config.toml
encoder_arch = "vit"
max_precond_dim = 1536
weight_decay = 0.06
Rows from block 5 of the encoder, named by matrix and row number. Rows with one number belong to one neuron. Each number is 200 + 20 x the weight over its row's rms, rounded and kept within 0 to 999. All counts start at 0. After the name is the row's rms in percent of the matrix's.
# fc1: MLP up (encoder.blocks.5.mlp.fc1.weight, 2304x384), inputs 128-255
# fc2: MLP down (encoder.blocks.5.mlp.fc2.weight, 384x2304, transposed), outputs 128-255
fc1.1922,064,216,176,169,164,181,214,207,200,209,185,209,187,209,190,179,202,189,177,210,229,196,206,196,184,191,187,228,169,212,201,200,190,220,217,180,198,187,206,221,220,199,216,197,208,186,194,158,218,209,203,194,165,183,207,199,192,198,180,167,223,212,207,199,215,202,208,224,200,179,197,160,195,195,192,202,213,217,180,223,195,213,194,223,189,214,188,209,205,176,209,208,196,203,208,212,214,214,206,212,209,222,174,192,222,195,226,153,234,215,199,221,221,212,221,196,177,193,228,174,215,200,181,178,224,211,206,185,179
fc2.1922,069,196,196,189,206,201,199,183,215,215,197,185,202,182,195,198,197,193,217,205,187,210,187,206,207,189,204,193,195,196,188,210,200,189,195,207,192,201,213,202,201,198,211,206,211,198,197,199,203,193,207,190,184,190,191,200,197,186,189,204,196,191,195,181,220,199,212,198,173,154,185,211,195,199,207,209,203,220,210,177,207,184,202,200,203,215,206,223,188,218,176,205,203,195,198,193,202,219,191,201,190,207,213,209,220,198,205,215,200,195,198,186,173,209,185,211,203,197,193,208,194,202,189,203,194,194,201,177,197
fc1.1923,092,234,206,190,196,180,179,199,200,186,181,197,199,201,208,206,199,159,177,218,203,218,197,184,170,187,178,232,175,192,203,202,184,249,187,208,201,210,206,216,209,180,176,182,206,192,233,184,222,220,203,206,176,209,189,216,172,198,174,203,192,225,195,181,223,216,177,242,212,168,210,160,186,204,180,210,210,198,174,211,197,182,175,220,169,203,178,204,206,177,229,242,196,174,210,199,190,232,206,218,216,216,174,176,203,223,179,182,212,209,189,211,223,192,200,216,185,203,211,198,223,227,203,156,231,216,204,193,170
fc2.1923,102,194,201,177,212,191,203,207,219,211,184,191,196,181,207,209,191,215,197,193,168,191,183,191,192,182,190,203,219,200,223,209,194,215,190,185,197,203,198,204,190,196,211,204,213,213,210,183,198,194,190,195,207,184,210,209,192,195,192,213,194,191,209,186,192,170,199,176,195,159,201,195,197,187,189,194,222,223,206,190,209,200,198,199,209,211,210,195,189,200,193,200,192,199,193,196,220,197,200,211,198,218,190,213,206,219,219,209,212,192,199,191,185,217,200,207,203,214,209,200,194,198,197,214,211,200,213,203,222
fc1.1924,082,221,173,220,193,173,180,208,187,215,159,173,171,193,213,191,176,171,206,195,230,201,227,193,199,188,143,215,206,198,223,208,194,219,210,161,180,198,190,201,221,196,174,185,194,181,204,183,210,172,172,194,209,207,167,206,208,220,194,203,210,209,209,203,230,218,198,198,221,191,204,176,201,213,181,211,192,214,184,153,172,184,208,161,201,188,181,207,195,195,199,186,201,216,211,209,181,214,212,192,200,214,149,175,224,180,184,176,220,196,204,211,165,214,208,203,201,189,199,149,203,192,219,187,244,190,202,188,198
fc2.1924,098,195,201,191,198,203,193,191,214,197,194,179,195,199,194,206,208,208,202,189,205,203,195,199,195,190,207,189,205,209,203,198,192,202,192,198,216,210,212,190,198,204,201,195,200,201,209,192,192,206,197,195,214,213,206,192,201,201,192,207,202,204,214,200,217,190,215,199,181,149,197,208,201,206,224,192,204,209,201,208,215,197,217,211,202,206,211,216,197,203,197,203,181,191,195,207,196,193,195,208,194,206,209,210,210,213,186,201,200,193,189,199,209,209,192,210,195,211,185,187,183,213,195,216,204,208,204,209,198
fc1.1925,091,195,179,244,209,172,210,207,192,183,182,197,166,179,207,210,153,154,189,197,218,239,180,227,176,209,197,180,195,218,227,191,183,215,191,169,206,189,245,173,208,201,199,172,208,203,216,207,213,221,169,194,184,172,181,199,186,195,191,171,204,179,183,176,187,203,181,207,185,202,206,203,190,190,164,253,184,219,166,154,212,232,186,187,182,209,187,205,166,217,221,179,204,158,195,206,169,205,189,232,214,212,240,173,213,175,184,201,206,183,177,206,184,190,189,188,172,198,216,187,232,178,199,142,201,205,223,245,178
fc2.1925,093,189,195,197,183,203,192,190,196,196,214,210,208,198,204,201,204,214,199,181,200,204,202,216,191,204,205,208,208,192,190,192,190,206,199,197,202,200,204,183,174,202,199,205,204,198,203,180,196,208,190,211,213,207,214,201,205,196,193,209,222,202,218,205,203,182,201,199,203,124,210,206,198,193,215,204,201,207,206,213,187,203,207,212,190,210,203,212,205,205,200,201,180,208,196,203,188,208,212,194,184,205,211,215,193,226,194,197,202,219,185,208,205,186,178,191,195,214,198,208,194,206,193,212,209,195,187,206,199
fc1.1926,084,186,177,235,193,186,218,186,180,195,191,197,151,210,222,190,177,198,222,209,200,210,198,201,174,182,174,195,204,210,194,209,165,218,206,185,173,209,221,199,256,229,167,174,215,210,195,196,230,207,187,187,213,204,194,247,203,210,171,185,240,200,172,186,216,251,172,203,177,198,236,201,175,183,170,227,172,225,186,153,216,225,204,226,198,207,208,211,216,188,215,192,182,183,231,207,168,177,200,208,191,204,213,185,175,182,214,161,220,161,182,183,171,195,201,184,196,196,229,191,209,194,190,162,227,204,210,230,207
fc2.1926,093,200,219,204,199,197,203,197,205,201,203,201,203,201,205,201,195,207,203,182,186,209,203,206,198,184,204,201,223,205,201,193,196,194,206,202,208,196,200,188,197,200,191,207,202,201,208,189,200,208,211,197,204,201,207,200,194,195,190,212,201,203,215,197,201,183,213,202,190,129,211,205,191,194,216,201,199,215,202,201,179,202,205,224,196,200,203,224,193,200,193,206,182,196,215,196,198,207,205,206,188,203,206,209,210,210,192,207,192,213,181,209,209,195,191,193,206,205,184,203,191,204,209,209,198,200,192,204,204
fc1.1927,116,216,221,194,208,180,235,188,178,208,190,251,179,203,176,247,210,180,197,206,190,160,167,177,167,178,183,225,230,218,199,199,223,221,245,224,202,186,227,183,201,179,141,202,200,186,160,236,206,218,196,189,214,202,195,222,175,157,186,187,199,174,159,205,188,220,197,199,246,192,209,179,227,180,197,199,173,183,177,194,218,215,191,234,195,219,181,192,194,196,188,185,204,206,205,219,161,214,191,194,198,192,186,215,224,184,248,183,192,182,174,196,182,206,179,202,188,173,220,189,206,190,213,172,197,186,258,162,151
fc2.1927,109,185,190,193,204,203,183,195,208,214,200,207,205,180,210,204,192,182,197,194,182,181,197,199,197,194,193,201,198,209,209,205,192,207,218,214,199,191,222,191,179,186,203,182,208,235,213,189,207,177,208,230,212,197,192,206,206,200,208,214,204,216,203,199,207,187,199,199,211,139,194,185,207,205,194,174,197,182,208,225,180,190,215,196,187,212,210,199,192,179,182,205,206,202,202,212,208,198,190,221,200,194,190,227,192,203,208,185,207,213,195,210,198,194,204,195,200,215,201,216,224,216,174,204,213,175,183,206,215
fc1.1928,105,226,171,234,190,198,194,190,219,213,221,176,159,230,195,159,182,211,228,209,184,212,184,175,179,180,184,214,221,218,188,185,201,206,214,199,215,210,222,213,244,183,222,183,212,196,177,209,192,181,189,197,191,174,198,218,213,192,205,200,219,200,181,182,215,231,197,219,216,212,205,193,207,227,198,213,195,189,187,169,223,200,175,185,173,222,181,228,189,167,188,194,211,209,193,217,184,224,227,229,234,160,181,182,222,207,204,196,215,170,189,230,214,198,197,179,193,204,197,224,171,177,222,156,217,217,223,210,181
fc2.1928,101,186,202,182,180,203,222,195,173,201,206,205,206,198,204,190,192,195,190,199,189,201,210,199,201,184,211,187,213,191,190,175,203,194,199,182,204,191,216,185,190,201,189,201,206,184,194,196,184,196,183,198,211,202,188,206,211,200,183,203,206,204,195,189,195,195,190,212,196,140,198,193,204,201,213,205,204,210,212,211,177,206,212,226,192,202,205,203,191,195,193,201,194,180,233,190,171,206,212,193,181,208,210,208,206,222,205,202,203,222,189,200,213,178,203,208,204,217,196,203,203,213,192,210,215,206,186,200,196
fc1.1929,060,214,184,195,217,216,206,180,192,187,192,201,228,254,184,203,209,164,201,206,221,197,198,200,195,191,244,199,165,211,192,186,143,231,195,191,214,175,192,226,219,220,216,189,211,196,182,178,213,200,184,193,214,200,226,198,200,194,177,166,217,213,202,220,197,221,208,200,204,180,191,168,201,175,211,202,182,219,202,207,230,201,201,206,187,212,186,172,228,140,210,218,205,221,180,201,189,200,190,219,193,201,211,197,196,197,191,194,206,202,213,194,215,215,221,197,205,201,200,191,198,224,193,198,224,197,164,221,202
fc2.1929,074,222,205,175,202,202,200,194,221,179,198,204,191,205,205,194,218,208,176,208,191,218,202,219,210,200,190,187,200,202,187,205,199,192,212,193,200,180,187,176,184,219,216,205,201,193,179,186,194,192,170,191,211,211,193,211,196,198,204,197,202,186,184,184,226,180,224,192,207,127,200,201,203,188,215,207,197,200,218,168,205,224,218,204,199,222,186,215,194,226,176,167,203,179,197,189,218,196,193,182,185,233,221,190,224,200,195,201,205,195,211,148,179,195,183,201,218,215,181,213,162,200,189,205,206,183,220,201,216
fc1.1930,088,213,167,218,199,182,202,163,184,222,155,188,148,175,208,192,199,184,206,178,194,216,219,215,191,200,166,204,218,209,192,180,169,215,197,186,188,191,197,181,249,195,194,194,209,184,165,190,198,189,184,202,201,190,197,214,200,204,182,195,228,187,161,191,197,234,192,174,220,218,233,186,182,219,188,220,211,241,181,184,189,223,203,184,208,187,182,224,189,184,202,185,205,160,251,242,194,200,205,213,206,210,173,161,217,223,193,189,223,217,180,176,181,205,200,206,194,205,201,154,186,178,196,186,248,189,223,176,205
fc2.1930,097,197,209,204,198,204,209,178,199,194,189,198,205,202,202,198,193,216,212,180,201,209,200,197,191,179,214,208,209,208,210,192,194,208,193,212,221,182,202,194,190,209,196,182,193,201,213,191,196,226,207,192,204,212,195,205,198,193,185,215,205,207,213,199,213,190,205,214,185,142,202,212,192,209,216,188,206,200,200,198,196,204,207,214,210,199,198,226,200,190,197,209,189,207,204,203,203,185,215,198,191,203,198,196,208,214,190,194,209,206,194,205,207,198,183,198,199,213,185,187,201,198,206,217,203,206,185,215,201
fc1.1931,089,198,210,218,181,178,208,214,222,212,199,209,192,219,184,161,215,192,216,192,190,186,172,219,210,176,230,207,156,209,214,225,195,220,200,221,198,221,194,211,233,210,204,204,182,234,214,210,209,200,197,176,165,184,215,209,205,192,189,177,229,224,213,188,220,219,159,214,175,172,188,164,187,200,180,195,174,197,189,175,166,188,205,207,191,206,180,216,206,186,227,218,189,218,212,198,217,200,198,243,221,178,184,179,230,199,200,185,195,168,219,211,228,177,208,201,179,209,220,188,192,206,160,172,196,222,209,214,186
fc2.1931,098,193,191,188,218,213,210,199,185,210,195,181,209,175,207,206,201,186,206,200,178,204,195,223,219,207,196,178,197,196,197,184,201,191,207,195,180,191,190,193,196,178,185,207,228,188,204,172,209,215,188,195,209,177,195,211,198,214,190,205,190,184,202,214,188,190,204,190,176,171,212,191,185,191,203,190,193,234,197,173,187,182,229,209,212,194,199,201,168,213,173,195,204,193,186,188,206,212,194,187,187,232,216,205,213,215,183,240,197,225,198,172,173,186,200,223,196,195,205,185,201,190,207,185,222,194,202,176,220
fc1.1932,040,233,191,172,204,228,205,193,199,178,196,206,165,223,194,197,182,176,172,218,198,192,202,202,201,211,205,213,189,199,218,180,186,218,185,169,216,190,233,216,201,198,197,195,223,191,188,198,224,193,180,162,217,186,177,229,165,198,172,190,204,189,211,213,213,201,207,219,218,138,203,174,160,207,179,199,188,210,191,237,204,189,180,221,195,209,202,167,194,173,192,208,190,208,202,183,200,199,197,197,199,234,186,204,197,214,187,159,202,211,208,201,218,203,225,204,200,187,212,192,205,229,211,181,225,200,186,207,208
fc2.1932,047,196,208,194,204,190,176,194,215,211,199,207,227,201,201,207,196,208,199,189,181,215,193,217,199,185,198,206,200,211,198,212,205,196,195,196,215,190,194,177,192,204,209,195,195,195,205,196,194,200,185,193,224,210,199,216,196,207,188,190,202,196,196,181,219,191,224,203,203,123,202,211,197,190,192,203,193,191,207,187,213,208,197,203,203,211,187,216,195,216,183,177,190,202,196,208,209,197,183,196,202,211,203,184,213,212,206,199,211,207,204,183,191,207,188,203,221,196,190,217,186,210,202,211,186,176,202,198,205
fc1.1933,076,250,187,185,187,199,205,201,208,152,169,202,168,227,192,182,168,175,177,224,208,215,204,198,167,181,197,214,209,198,232,188,187,212,224,175,191,196,207,187,217,187,190,197,218,174,201,150,239,243,170,187,179,187,190,227,195,211,166,195,222,204,173,190,218,207,193,211,231,175,205,196,195,229,171,233,212,204,192,204,217,208,195,200,187,198,191,166,183,177,193,215,191,208,200,223,191,211,175,219,212,212,180,180,205,166,179,191,213,204,192,218,210,201,199,184,207,192,177,183,237,214,206,150,221,234,196,203,178
fc2.1933,090,196,204,198,180,193,209,204,203,194,192,195,211,185,182,191,192,219,208,196,192,208,196,203,192,179,200,205,208,195,220,211,183,203,220,206,182,231,203,185,177,214,210,196,194,207,212,202,196,199,196,211,196,197,195,215,218,203,188,206,203,201,202,193,215,193,205,202,195,152,202,198,202,208,215,217,211,211,198,208,221,191,182,205,209,200,209,212,191,198,201,215,174,191,213,205,179,204,189,206,187,204,182,225,201,205,192,202,207,215,209,202,181,202,187,192,195,209,197,213,181,199,192,213,195,208,214,193,221
fc1.1934,112,208,177,245,200,163,207,210,228,197,195,187,226,209,223,212,189,211,179,234,200,214,210,208,195,182,189,215,233,191,186,199,202,246,208,194,187,206,208,209,217,218,221,219,228,182,177,210,212,189,182,184,196,225,217,215,188,199,205,195,194,172,181,223,206,195,182,202,202,196,177,234,186,192,185,238,195,225,198,179,192,211,165,176,184,192,192,184,170,165,212,207,208,201,196,199,189,237,217,177,202,187,215,238,237,162,212,209,203,198,177,200,174,200,183,229,164,199,248,178,209,205,233,206,183,225,217,185,211
fc2.1934,104,190,205,193,192,201,209,209,197,185,202,196,208,205,201,218,197,199,191,195,198,206,186,209,196,189,214,203,209,192,186,203,187,210,205,194,203,214,211,196,205,210,196,208,211,222,197,200,197,214,211,178,208,206,204,190,196,200,196,209,198,212,207,204,194,181,221,203,189,122,202,202,194,222,210,208,184,217,212,197,196,211,203,197,185,202,213,218,199,213,204,190,188,203,202,198,196,209,201,203,185,192,201,202,203,215,200,210,189,209,177,200,205,210,197,200,209,197,176,203,200,220,199,209,191,207,196,203,199
fc1.1935,116,180,215,213,213,256,210,219,233,197,219,183,208,202,187,200,203,200,202,184,222,193,194,193,227,237,222,193,188,182,188,165,206,186,198,214,193,193,181,223,181,169,205,249,158,183,192,203,216,203,256,185,211,200,226,186,193,224,225,247,213,245,215,209,170,184,190,209,210,209,195,240,240,237,187,201,214,203,163,237,214,196,211,178,209,162,194,202,183,199,184,190,205,223,203,208,156,198,192,212,208,195,181,177,187,213,199,209,163,194,235,165,195,209,225,190,224,223,212,177,196,175,186,184,171,193,154,177,228
fc2.1935,097,187,215,163,204,202,201,203,194,210,201,204,196,192,205,198,190,191,187,194,197,207,189,219,199,183,225,204,218,201,200,194,203,191,207,194,187,207,196,196,195,213,217,206,207,220,210,199,193,186,195,191,219,187,203,187,215,185,172,205,189,202,201,213,214,179,200,188,195,134,196,197,180,210,182,210,201,190,211,211,193,202,187,203,209,188,231,195,193,215,196,210,180,202,201,188,225,222,210,190,185,206,213,214,218,199,195,213,204,220,180,213,217,188,186,194,190,212,186,214,204,228,181,203,201,188,205,219,201
fc1.1936,084,204,205,204,180,176,221,199,242,216,185,193,185,203,203,201,231,203,194,206,197,205,217,225,248,203,217,153,207,161,185,201,182,232,216,179,196,193,169,209,202,191,221,220,225,213,148,180,216,209,204,176,182,182,219,199,199,166,191,210,218,217,202,217,202,198,169,189,200,206,189,212,153,209,203,205,219,182,196,200,174,217,184,208,171,203,193,182,173,157,208,242,211,185,238,193,189,200,190,213,198,208,202,214,209,175,195,197,202,216,201,211,219,203,184,182,173,196,206,188,204,185,218,212,206,207,215,221,182
fc2.1936,101,191,200,198,193,198,196,203,199,192,199,196,206,193,200,213,206,210,198,192,202,207,202,210,191,192,211,206,199,185,207,192,196,206,207,204,203,210,204,187,193,212,201,197,213,203,219,192,199,203,198,203,203,194,199,193,209,203,195,204,206,211,202,205,199,181,193,205,192,118,197,201,193,202,219,202,197,211,209,211,189,196,213,205,197,200,214,214,194,201,196,195,189,211,205,193,195,200,206,201,171,199,199,204,199,213,195,203,195,210,186,201,204,200,191,201,195,210,179,196,193,213,200,203,202,191,184,216,210
fc1.1937,114,197,214,190,189,188,219,203,175,186,227,224,239,196,198,174,213,203,228,183,194,229,196,227,209,236,227,184,180,233,199,202,206,210,199,191,190,197,225,233,194,162,203,220,190,228,243,195,153,196,210,214,151,186,217,170,166,211,183,205,200,200,252,199,237,188,215,204,213,202,203,225,231,208,193,223,178,182,231,171,211,175,163,194,186,191,180,209,201,188,188,204,205,182,223,241,172,206,203,201,226,187,214,204,206,208,193,224,175,169,194,199,202,182,209,199,184,208,187,193,202,187,198,144,187,246,222,148,189
fc2.1937,105,200,203,198,194,182,199,193,197,165,207,190,214,208,185,217,216,200,208,193,187,188,204,206,204,178,197,211,222,184,194,197,199,198,201,229,202,202,208,178,196,218,220,195,220,199,203,218,203,199,207,183,200,212,196,206,193,205,207,198,203,209,208,195,188,195,179,195,188,141,216,200,204,214,210,215,205,219,200,211,188,197,214,212,203,214,215,210,194,205,202,202,179,203,210,200,197,208,210,183,179,211,192,200,205,209,203,208,212,213,174,214,219,212,193,203,176,184,175,203,201,236,191,204,201,185,178,200,222
fc1.1938,108,219,191,187,216,202,196,194,232,208,180,212,235,248,197,206,179,192,164,178,173,193,203,187,191,211,200,218,223,206,208,204,213,179,189,188,193,196,207,197,173,228,194,186,173,230,201,185,194,167,223,220,218,173,221,194,190,189,215,156,206,170,179,198,185,192,198,220,201,208,204,216,224,180,166,179,199,181,157,187,230,190,205,217,220,192,199,201,199,224,165,229,196,166,194,182,258,192,209,198,203,211,195,215,191,184,197,204,181,218,210,184,226,190,166,203,194,150,228,213,224,196,186,212,200,174,205,171,190
fc2.1938,096,173,212,209,199,203,207,189,198,179,205,188,206,210,212,208,187,223,197,198,192,216,218,198,176,190,211,187,208,196,208,209,210,182,212,194,194,192,203,194,170,205,209,201,197,197,221,175,198,198,213,201,176,211,207,188,209,207,193,202,212,194,216,203,207,194,214,195,193,123,194,199,195,202,202,196,185,216,199,225,188,203,199,208,199,198,216,190,191,216,200,196,179,200,207,187,211,198,204,199,187,207,210,204,202,211,197,199,190,210,180,210,195,184,201,180,203,210,188,205,179,202,178,223,204,207,195,219,211
fc1.1939,105,196,188,192,180,195,202,179,192,177,181,199,219,207,156,243,202,230,173,200,186,216,192,165,215,250,177,179,220,199,179,189,173,231,190,179,220,214,209,242,224,223,207,168,191,182,198,211,199,220,192,172,192,182,251,218,215,194,207,189,181,177,203,195,199,175,194,183,185,210,172,236,204,236,168,227,199,212,173,196,222,209,190,212,168,145,186,206,169,181,261,180,174,198,206,220,199,216,183,193,196,172,182,202,249,186,203,184,202,177,179,213,169,207,186,160,195,193,178,189,197,199,202,200,177,222,231,155,209
fc2.1939,105,189,197,198,182,199,191,193,203,199,209,193,205,189,194,204,202,211,196,191,204,201,207,207,198,202,214,206,205,191,195,200,196,196,207,207,208,192,204,190,189,200,202,200,207,201,210,191,196,204,194,209,207,204,210,194,215,202,194,202,203,211,203,201,202,186,206,208,193,128,197,213,191,200,230,195,187,214,209,202,196,196,206,217,197,197,210,210,205,209,190,195,192,211,205,202,199,194,197,206,181,206,204,212,191,217,197,202,192,205,179,210,212,201,193,196,201,208,178,196,193,219,197,212,194,198,186,203,212
fc1.1940,101,250,181,190,222,209,211,209,221,183,171,201,179,215,198,199,203,210,233,174,153,206,195,191,180,195,210,202,204,215,199,184,190,159,213,199,213,202,188,186,153,198,180,225,197,185,202,195,183,213,198,196,184,216,208,209,199,194,212,181,205,129,182,217,191,207,216,181,229,199,213,244,187,185,201,176,191,184,218,211,226,187,196,258,177,193,182,201,218,207,217,200,227,205,235,217,236,194,191,231,196,206,183,199,195,219,202,217,183,224,237,188,230,219,164,172,221,217,205,208,206,248,192,166,169,200,219,216,188
fc2.1940,093,187,207,203,195,197,185,195,198,183,215,203,206,194,197,208,204,201,194,185,182,205,223,217,189,193,206,198,207,196,207,202,203,197,195,213,205,201,222,198,201,204,211,193,201,198,215,186,189,208,208,220,201,206,215,191,219,197,200,195,207,206,222,204,203,174,191,205,188,131,194,203,181,207,215,202,200,219,210,213,193,211,189,192,193,223,211,218,195,207,197,181,188,221,213,212,194,204,192,190,184,199,193,212,209,237,210,192,186,203,178,211,200,185,203,192,200,207,189,199,190,201,197,202,200,201,198,208,196
fc1.1941,103,208,190,209,197,171,197,189,199,200,171,213,147,200,192,203,176,168,166,222,223,221,225,195,178,225,173,215,199,207,216,220,203,238,200,219,178,200,205,215,237,190,210,178,207,161,204,206,191,214,211,180,180,192,169,206,189,199,189,214,233,214,198,204,211,214,179,214,201,194,179,160,193,204,193,243,202,186,201,178,187,191,197,187,204,230,176,213,196,202,223,202,197,220,203,212,218,223,227,200,194,230,171,196,226,216,184,186,188,218,182,197,192,227,198,188,188,192,231,175,185,213,180,160,222,213,212,192,168
fc2.1941,107,192,200,184,199,182,217,192,224,203,176,197,187,174,200,217,189,192,201,191,190,207,173,208,186,199,204,190,206,194,221,210,196,218,188,184,198,198,206,206,198,211,202,178,192,191,214,181,213,210,189,168,217,202,192,198,191,193,200,220,201,208,206,192,205,194,217,180,173,156,216,202,205,201,215,214,201,210,218,201,199,207,208,213,200,216,219,211,192,190,194,204,186,216,184,208,203,217,201,204,192,195,184,206,203,222,211,211,216,202,190,192,198,191,191,198,206,219,209,195,205,211,208,211,208,199,199,208,187
fc1.1942,089,215,178,218,179,178,217,195,226,185,184,199,183,211,182,180,196,178,186,193,191,222,228,202,218,197,172,211,216,219,221,200,180,235,185,203,183,218,243,187,234,186,207,149,207,168,202,175,222,200,176,177,171,157,201,220,207,205,197,191,209,181,180,206,235,209,204,193,216,191,208,172,182,196,174,172,213,226,191,179,187,194,191,213,161,206,171,196,187,164,187,184,228,192,232,228,210,190,183,199,211,215,154,188,229,200,203,200,233,172,238,219,190,180,205,191,178,175,218,176,209,200,196,197,217,229,226,178,185
fc2.1942,097,191,194,200,204,199,197,191,199,204,192,182,212,192,196,199,191,198,205,198,184,200,200,196,188,187,199,200,205,199,204,194,192,194,198,207,192,190,201,193,196,205,199,201,213,194,205,204,209,196,206,201,202,208,183,200,197,215,193,206,194,195,203,187,206,198,216,207,190,139,197,200,205,199,212,186,210,195,208,205,205,201,214,213,193,199,201,210,189,216,190,197,188,213,206,204,214,180,197,215,206,212,202,193,216,214,189,204,204,217,199,195,188,204,184,213,197,201,182,188,196,210,195,205,208,202,193,189,218
fc1.1943,125,211,183,194,212,183,240,177,241,175,195,228,219,204,205,203,220,214,181,200,210,219,228,197,230,205,185,194,207,192,212,195,195,209,194,223,178,188,208,185,213,192,210,220,219,188,226,212,195,188,217,187,201,195,242,215,231,174,188,205,201,167,205,217,217,195,173,174,201,184,198,203,219,238,210,184,206,177,199,181,178,190,172,203,189,211,179,203,230,218,224,222,207,194,210,207,201,201,204,192,164,181,166,201,217,197,191,207,184,245,242,212,224,168,218,176,218,209,184,243,187,216,186,206,224,215,206,148,219
fc2.1943,102,183,211,237,167,187,189,197,202,192,215,209,191,221,214,206,222,203,191,210,205,199,178,177,205,184,212,220,218,199,195,174,208,196,195,207,202,230,235,180,174,196,207,206,213,217,219,214,217,242,210,238,216,181,189,205,205,193,205,209,189,195,214,216,200,165,170,188,199,132,172,207,174,184,229,212,207,183,192,211,199,206,199,219,202,203,221,180,207,183,213,212,162,212,209,215,212,214,198,190,192,212,173,239,186,220,212,200,206,193,231,209,210,204,180,213,192,210,193,216,225,213,220,220,209,200,188,188,161
fc1.1944,100,202,187,224,216,176,202,218,212,219,209,196,170,243,189,182,212,183,186,203,210,210,163,217,201,193,221,221,155,201,203,219,175,220,186,229,206,191,200,225,227,198,213,191,200,201,203,204,223,185,210,190,175,210,191,199,188,181,185,189,245,232,238,186,231,216,186,228,205,185,193,191,217,186,172,190,174,201,192,194,210,183,210,209,175,199,190,225,202,165,237,230,209,201,209,184,227,191,183,237,224,185,178,188,210,214,193,203,191,181,201,199,225,192,206,223,158,203,206,183,195,215,186,171,215,209,199,242,197
fc2.1944,115,210,202,186,207,200,219,198,196,219,196,204,208,192,202,208,201,212,217,204,184,214,194,212,240,204,198,180,205,203,202,179,228,194,186,170,191,207,200,172,204,189,209,200,231,183,198,165,202,208,162,193,208,179,194,216,191,216,186,203,199,202,186,198,204,186,206,182,189,164,210,191,174,170,204,198,176,217,210,171,184,180,232,208,213,207,185,199,177,208,170,195,208,191,192,187,205,203,206,197,196,228,201,200,209,207,199,224,203,217,204,159,196,181,200,214,194,186,203,203,198,199,190,202,223,182,206,164,219
fc1.1945,095,209,214,245,178,193,209,196,183,215,198,199,195,179,180,185,206,151,195,216,185,237,231,203,173,179,143,196,226,189,238,213,191,195,190,206,185,180,200,199,244,217,193,171,210,209,190,168,194,183,185,204,226,200,214,237,195,220,213,186,213,189,182,205,205,213,184,155,199,213,196,204,183,208,193,222,218,187,179,166,222,200,211,176,216,196,222,210,174,228,223,197,186,171,202,220,201,183,180,210,187,196,202,184,178,204,176,232,216,181,185,180,191,162,200,181,170,158,209,194,216,184,211,165,217,185,195,184,186
fc2.1945,098,189,209,205,191,199,200,194,196,190,203,191,210,199,199,206,188,213,194,182,197,204,210,196,199,190,208,210,215,194,205,194,203,200,201,203,208,196,200,187,200,215,196,195,213,211,196,191,202,212,193,206,212,197,214,195,207,192,184,200,199,209,199,200,213,182,201,190,196,132,189,205,191,209,216,195,192,207,202,210,195,197,216,212,216,203,209,213,192,193,196,208,177,212,199,206,201,199,206,190,202,202,201,197,189,212,195,197,194,205,189,205,196,194,207,190,194,212,189,198,193,214,203,215,199,195,185,207,219
fc1.1946,097,217,190,202,209,221,193,194,194,224,179,199,186,210,193,171,183,173,213,162,182,178,215,198,168,209,220,162,243,205,233,205,208,193,192,162,205,214,225,186,188,203,205,185,166,200,202,191,200,140,225,214,219,226,251,178,200,197,201,206,211,200,193,203,201,236,201,203,220,207,191,187,215,189,173,212,224,202,183,205,162,184,227,182,191,187,212,174,208,206,214,233,199,214,193,244,225,172,220,215,212,196,181,172,171,221,203,242,218,187,216,199,202,195,218,198,223,198,203,189,235,170,195,166,197,213,174,191,182
fc2.1946,101,184,202,194,192,190,205,203,195,198,202,184,201,197,218,204,207,212,190,186,206,216,200,202,195,195,215,204,205,192,208,200,202,202,207,208,205,191,203,183,185,209,216,203,206,197,216,198,197,204,198,191,199,206,196,210,203,192,204,190,201,215,210,198,198,170,201,197,198,123,194,194,192,202,218,197,186,209,198,200,194,205,211,219,193,198,216,203,218,197,202,189,189,210,199,205,194,202,197,198,183,203,207,208,204,209,199,206,202,218,184,208,202,193,204,208,197,209,191,201,193,208,184,212,201,197,194,207,211
fc1.1947,091,221,184,227,191,231,199,188,209,223,191,182,179,195,189,193,202,150,195,208,197,200,187,194,170,178,209,244,209,212,201,168,161,213,236,187,208,204,204,186,195,205,191,182,192,173,200,200,212,224,174,184,186,176,169,218,181,201,159,181,201,227,200,174,222,189,207,182,240,184,195,173,202,213,196,193,213,212,157,203,190,197,196,202,187,225,171,225,221,169,213,194,192,215,195,219,190,220,171,222,216,219,205,189,205,172,236,181,249,175,220,220,211,193,212,188,218,200,169,207,225,159,203,166,221,224,247,192,174
fc2.1947,103,203,192,206,210,201,195,201,216,182,191,197,184,182,207,200,181,215,216,224,177,191,225,192,195,191,203,197,203,205,189,196,192,201,197,217,190,196,210,199,192,198,216,188,202,198,220,189,209,185,194,206,207,201,204,199,203,205,191,209,206,200,196,191,198,207,204,211,195,144,202,211,207,196,217,208,214,218,223,202,197,181,207,203,169,199,196,213,191,213,189,206,188,200,200,211,191,190,189,229,189,219,203,207,203,211,198,208,198,214,201,204,182,202,187,203,209,206,188,209,196,213,179,201,203,194,199,214,210
fc1.1948,084,227,205,215,199,204,199,166,180,246,163,207,165,191,200,209,196,163,216,216,200,203,187,208,173,185,164,209,203,226,222,190,164,209,204,181,201,204,211,169,246,213,185,167,206,176,192,209,222,212,178,154,224,179,165,221,188,213,186,187,191,252,172,157,210,220,186,180,212,206,212,180,179,197,169,204,217,182,152,200,214,225,179,204,185,204,185,198,191,185,207,194,202,193,178,231,187,216,197,228,196,210,197,167,222,182,190,198,218,182,172,256,178,229,198,218,178,184,182,176,185,180,214,165,209,229,222,197,201
fc2.1948,095,194,201,191,192,195,207,189,219,197,191,202,190,190,210,205,196,212,202,180,205,200,206,189,187,187,208,197,214,203,192,204,196,219,191,207,208,201,223,191,204,209,201,194,201,203,217,181,190,210,194,204,220,195,206,210,200,201,185,212,206,210,212,197,210,185,194,195,203,119,202,205,196,189,209,203,199,196,207,208,191,191,190,204,187,201,207,217,202,205,189,206,180,194,198,207,194,198,201,199,192,203,216,203,217,199,192,192,201,198,191,203,195,201,197,184,192,219,186,203,190,213,204,215,195,196,201,204,203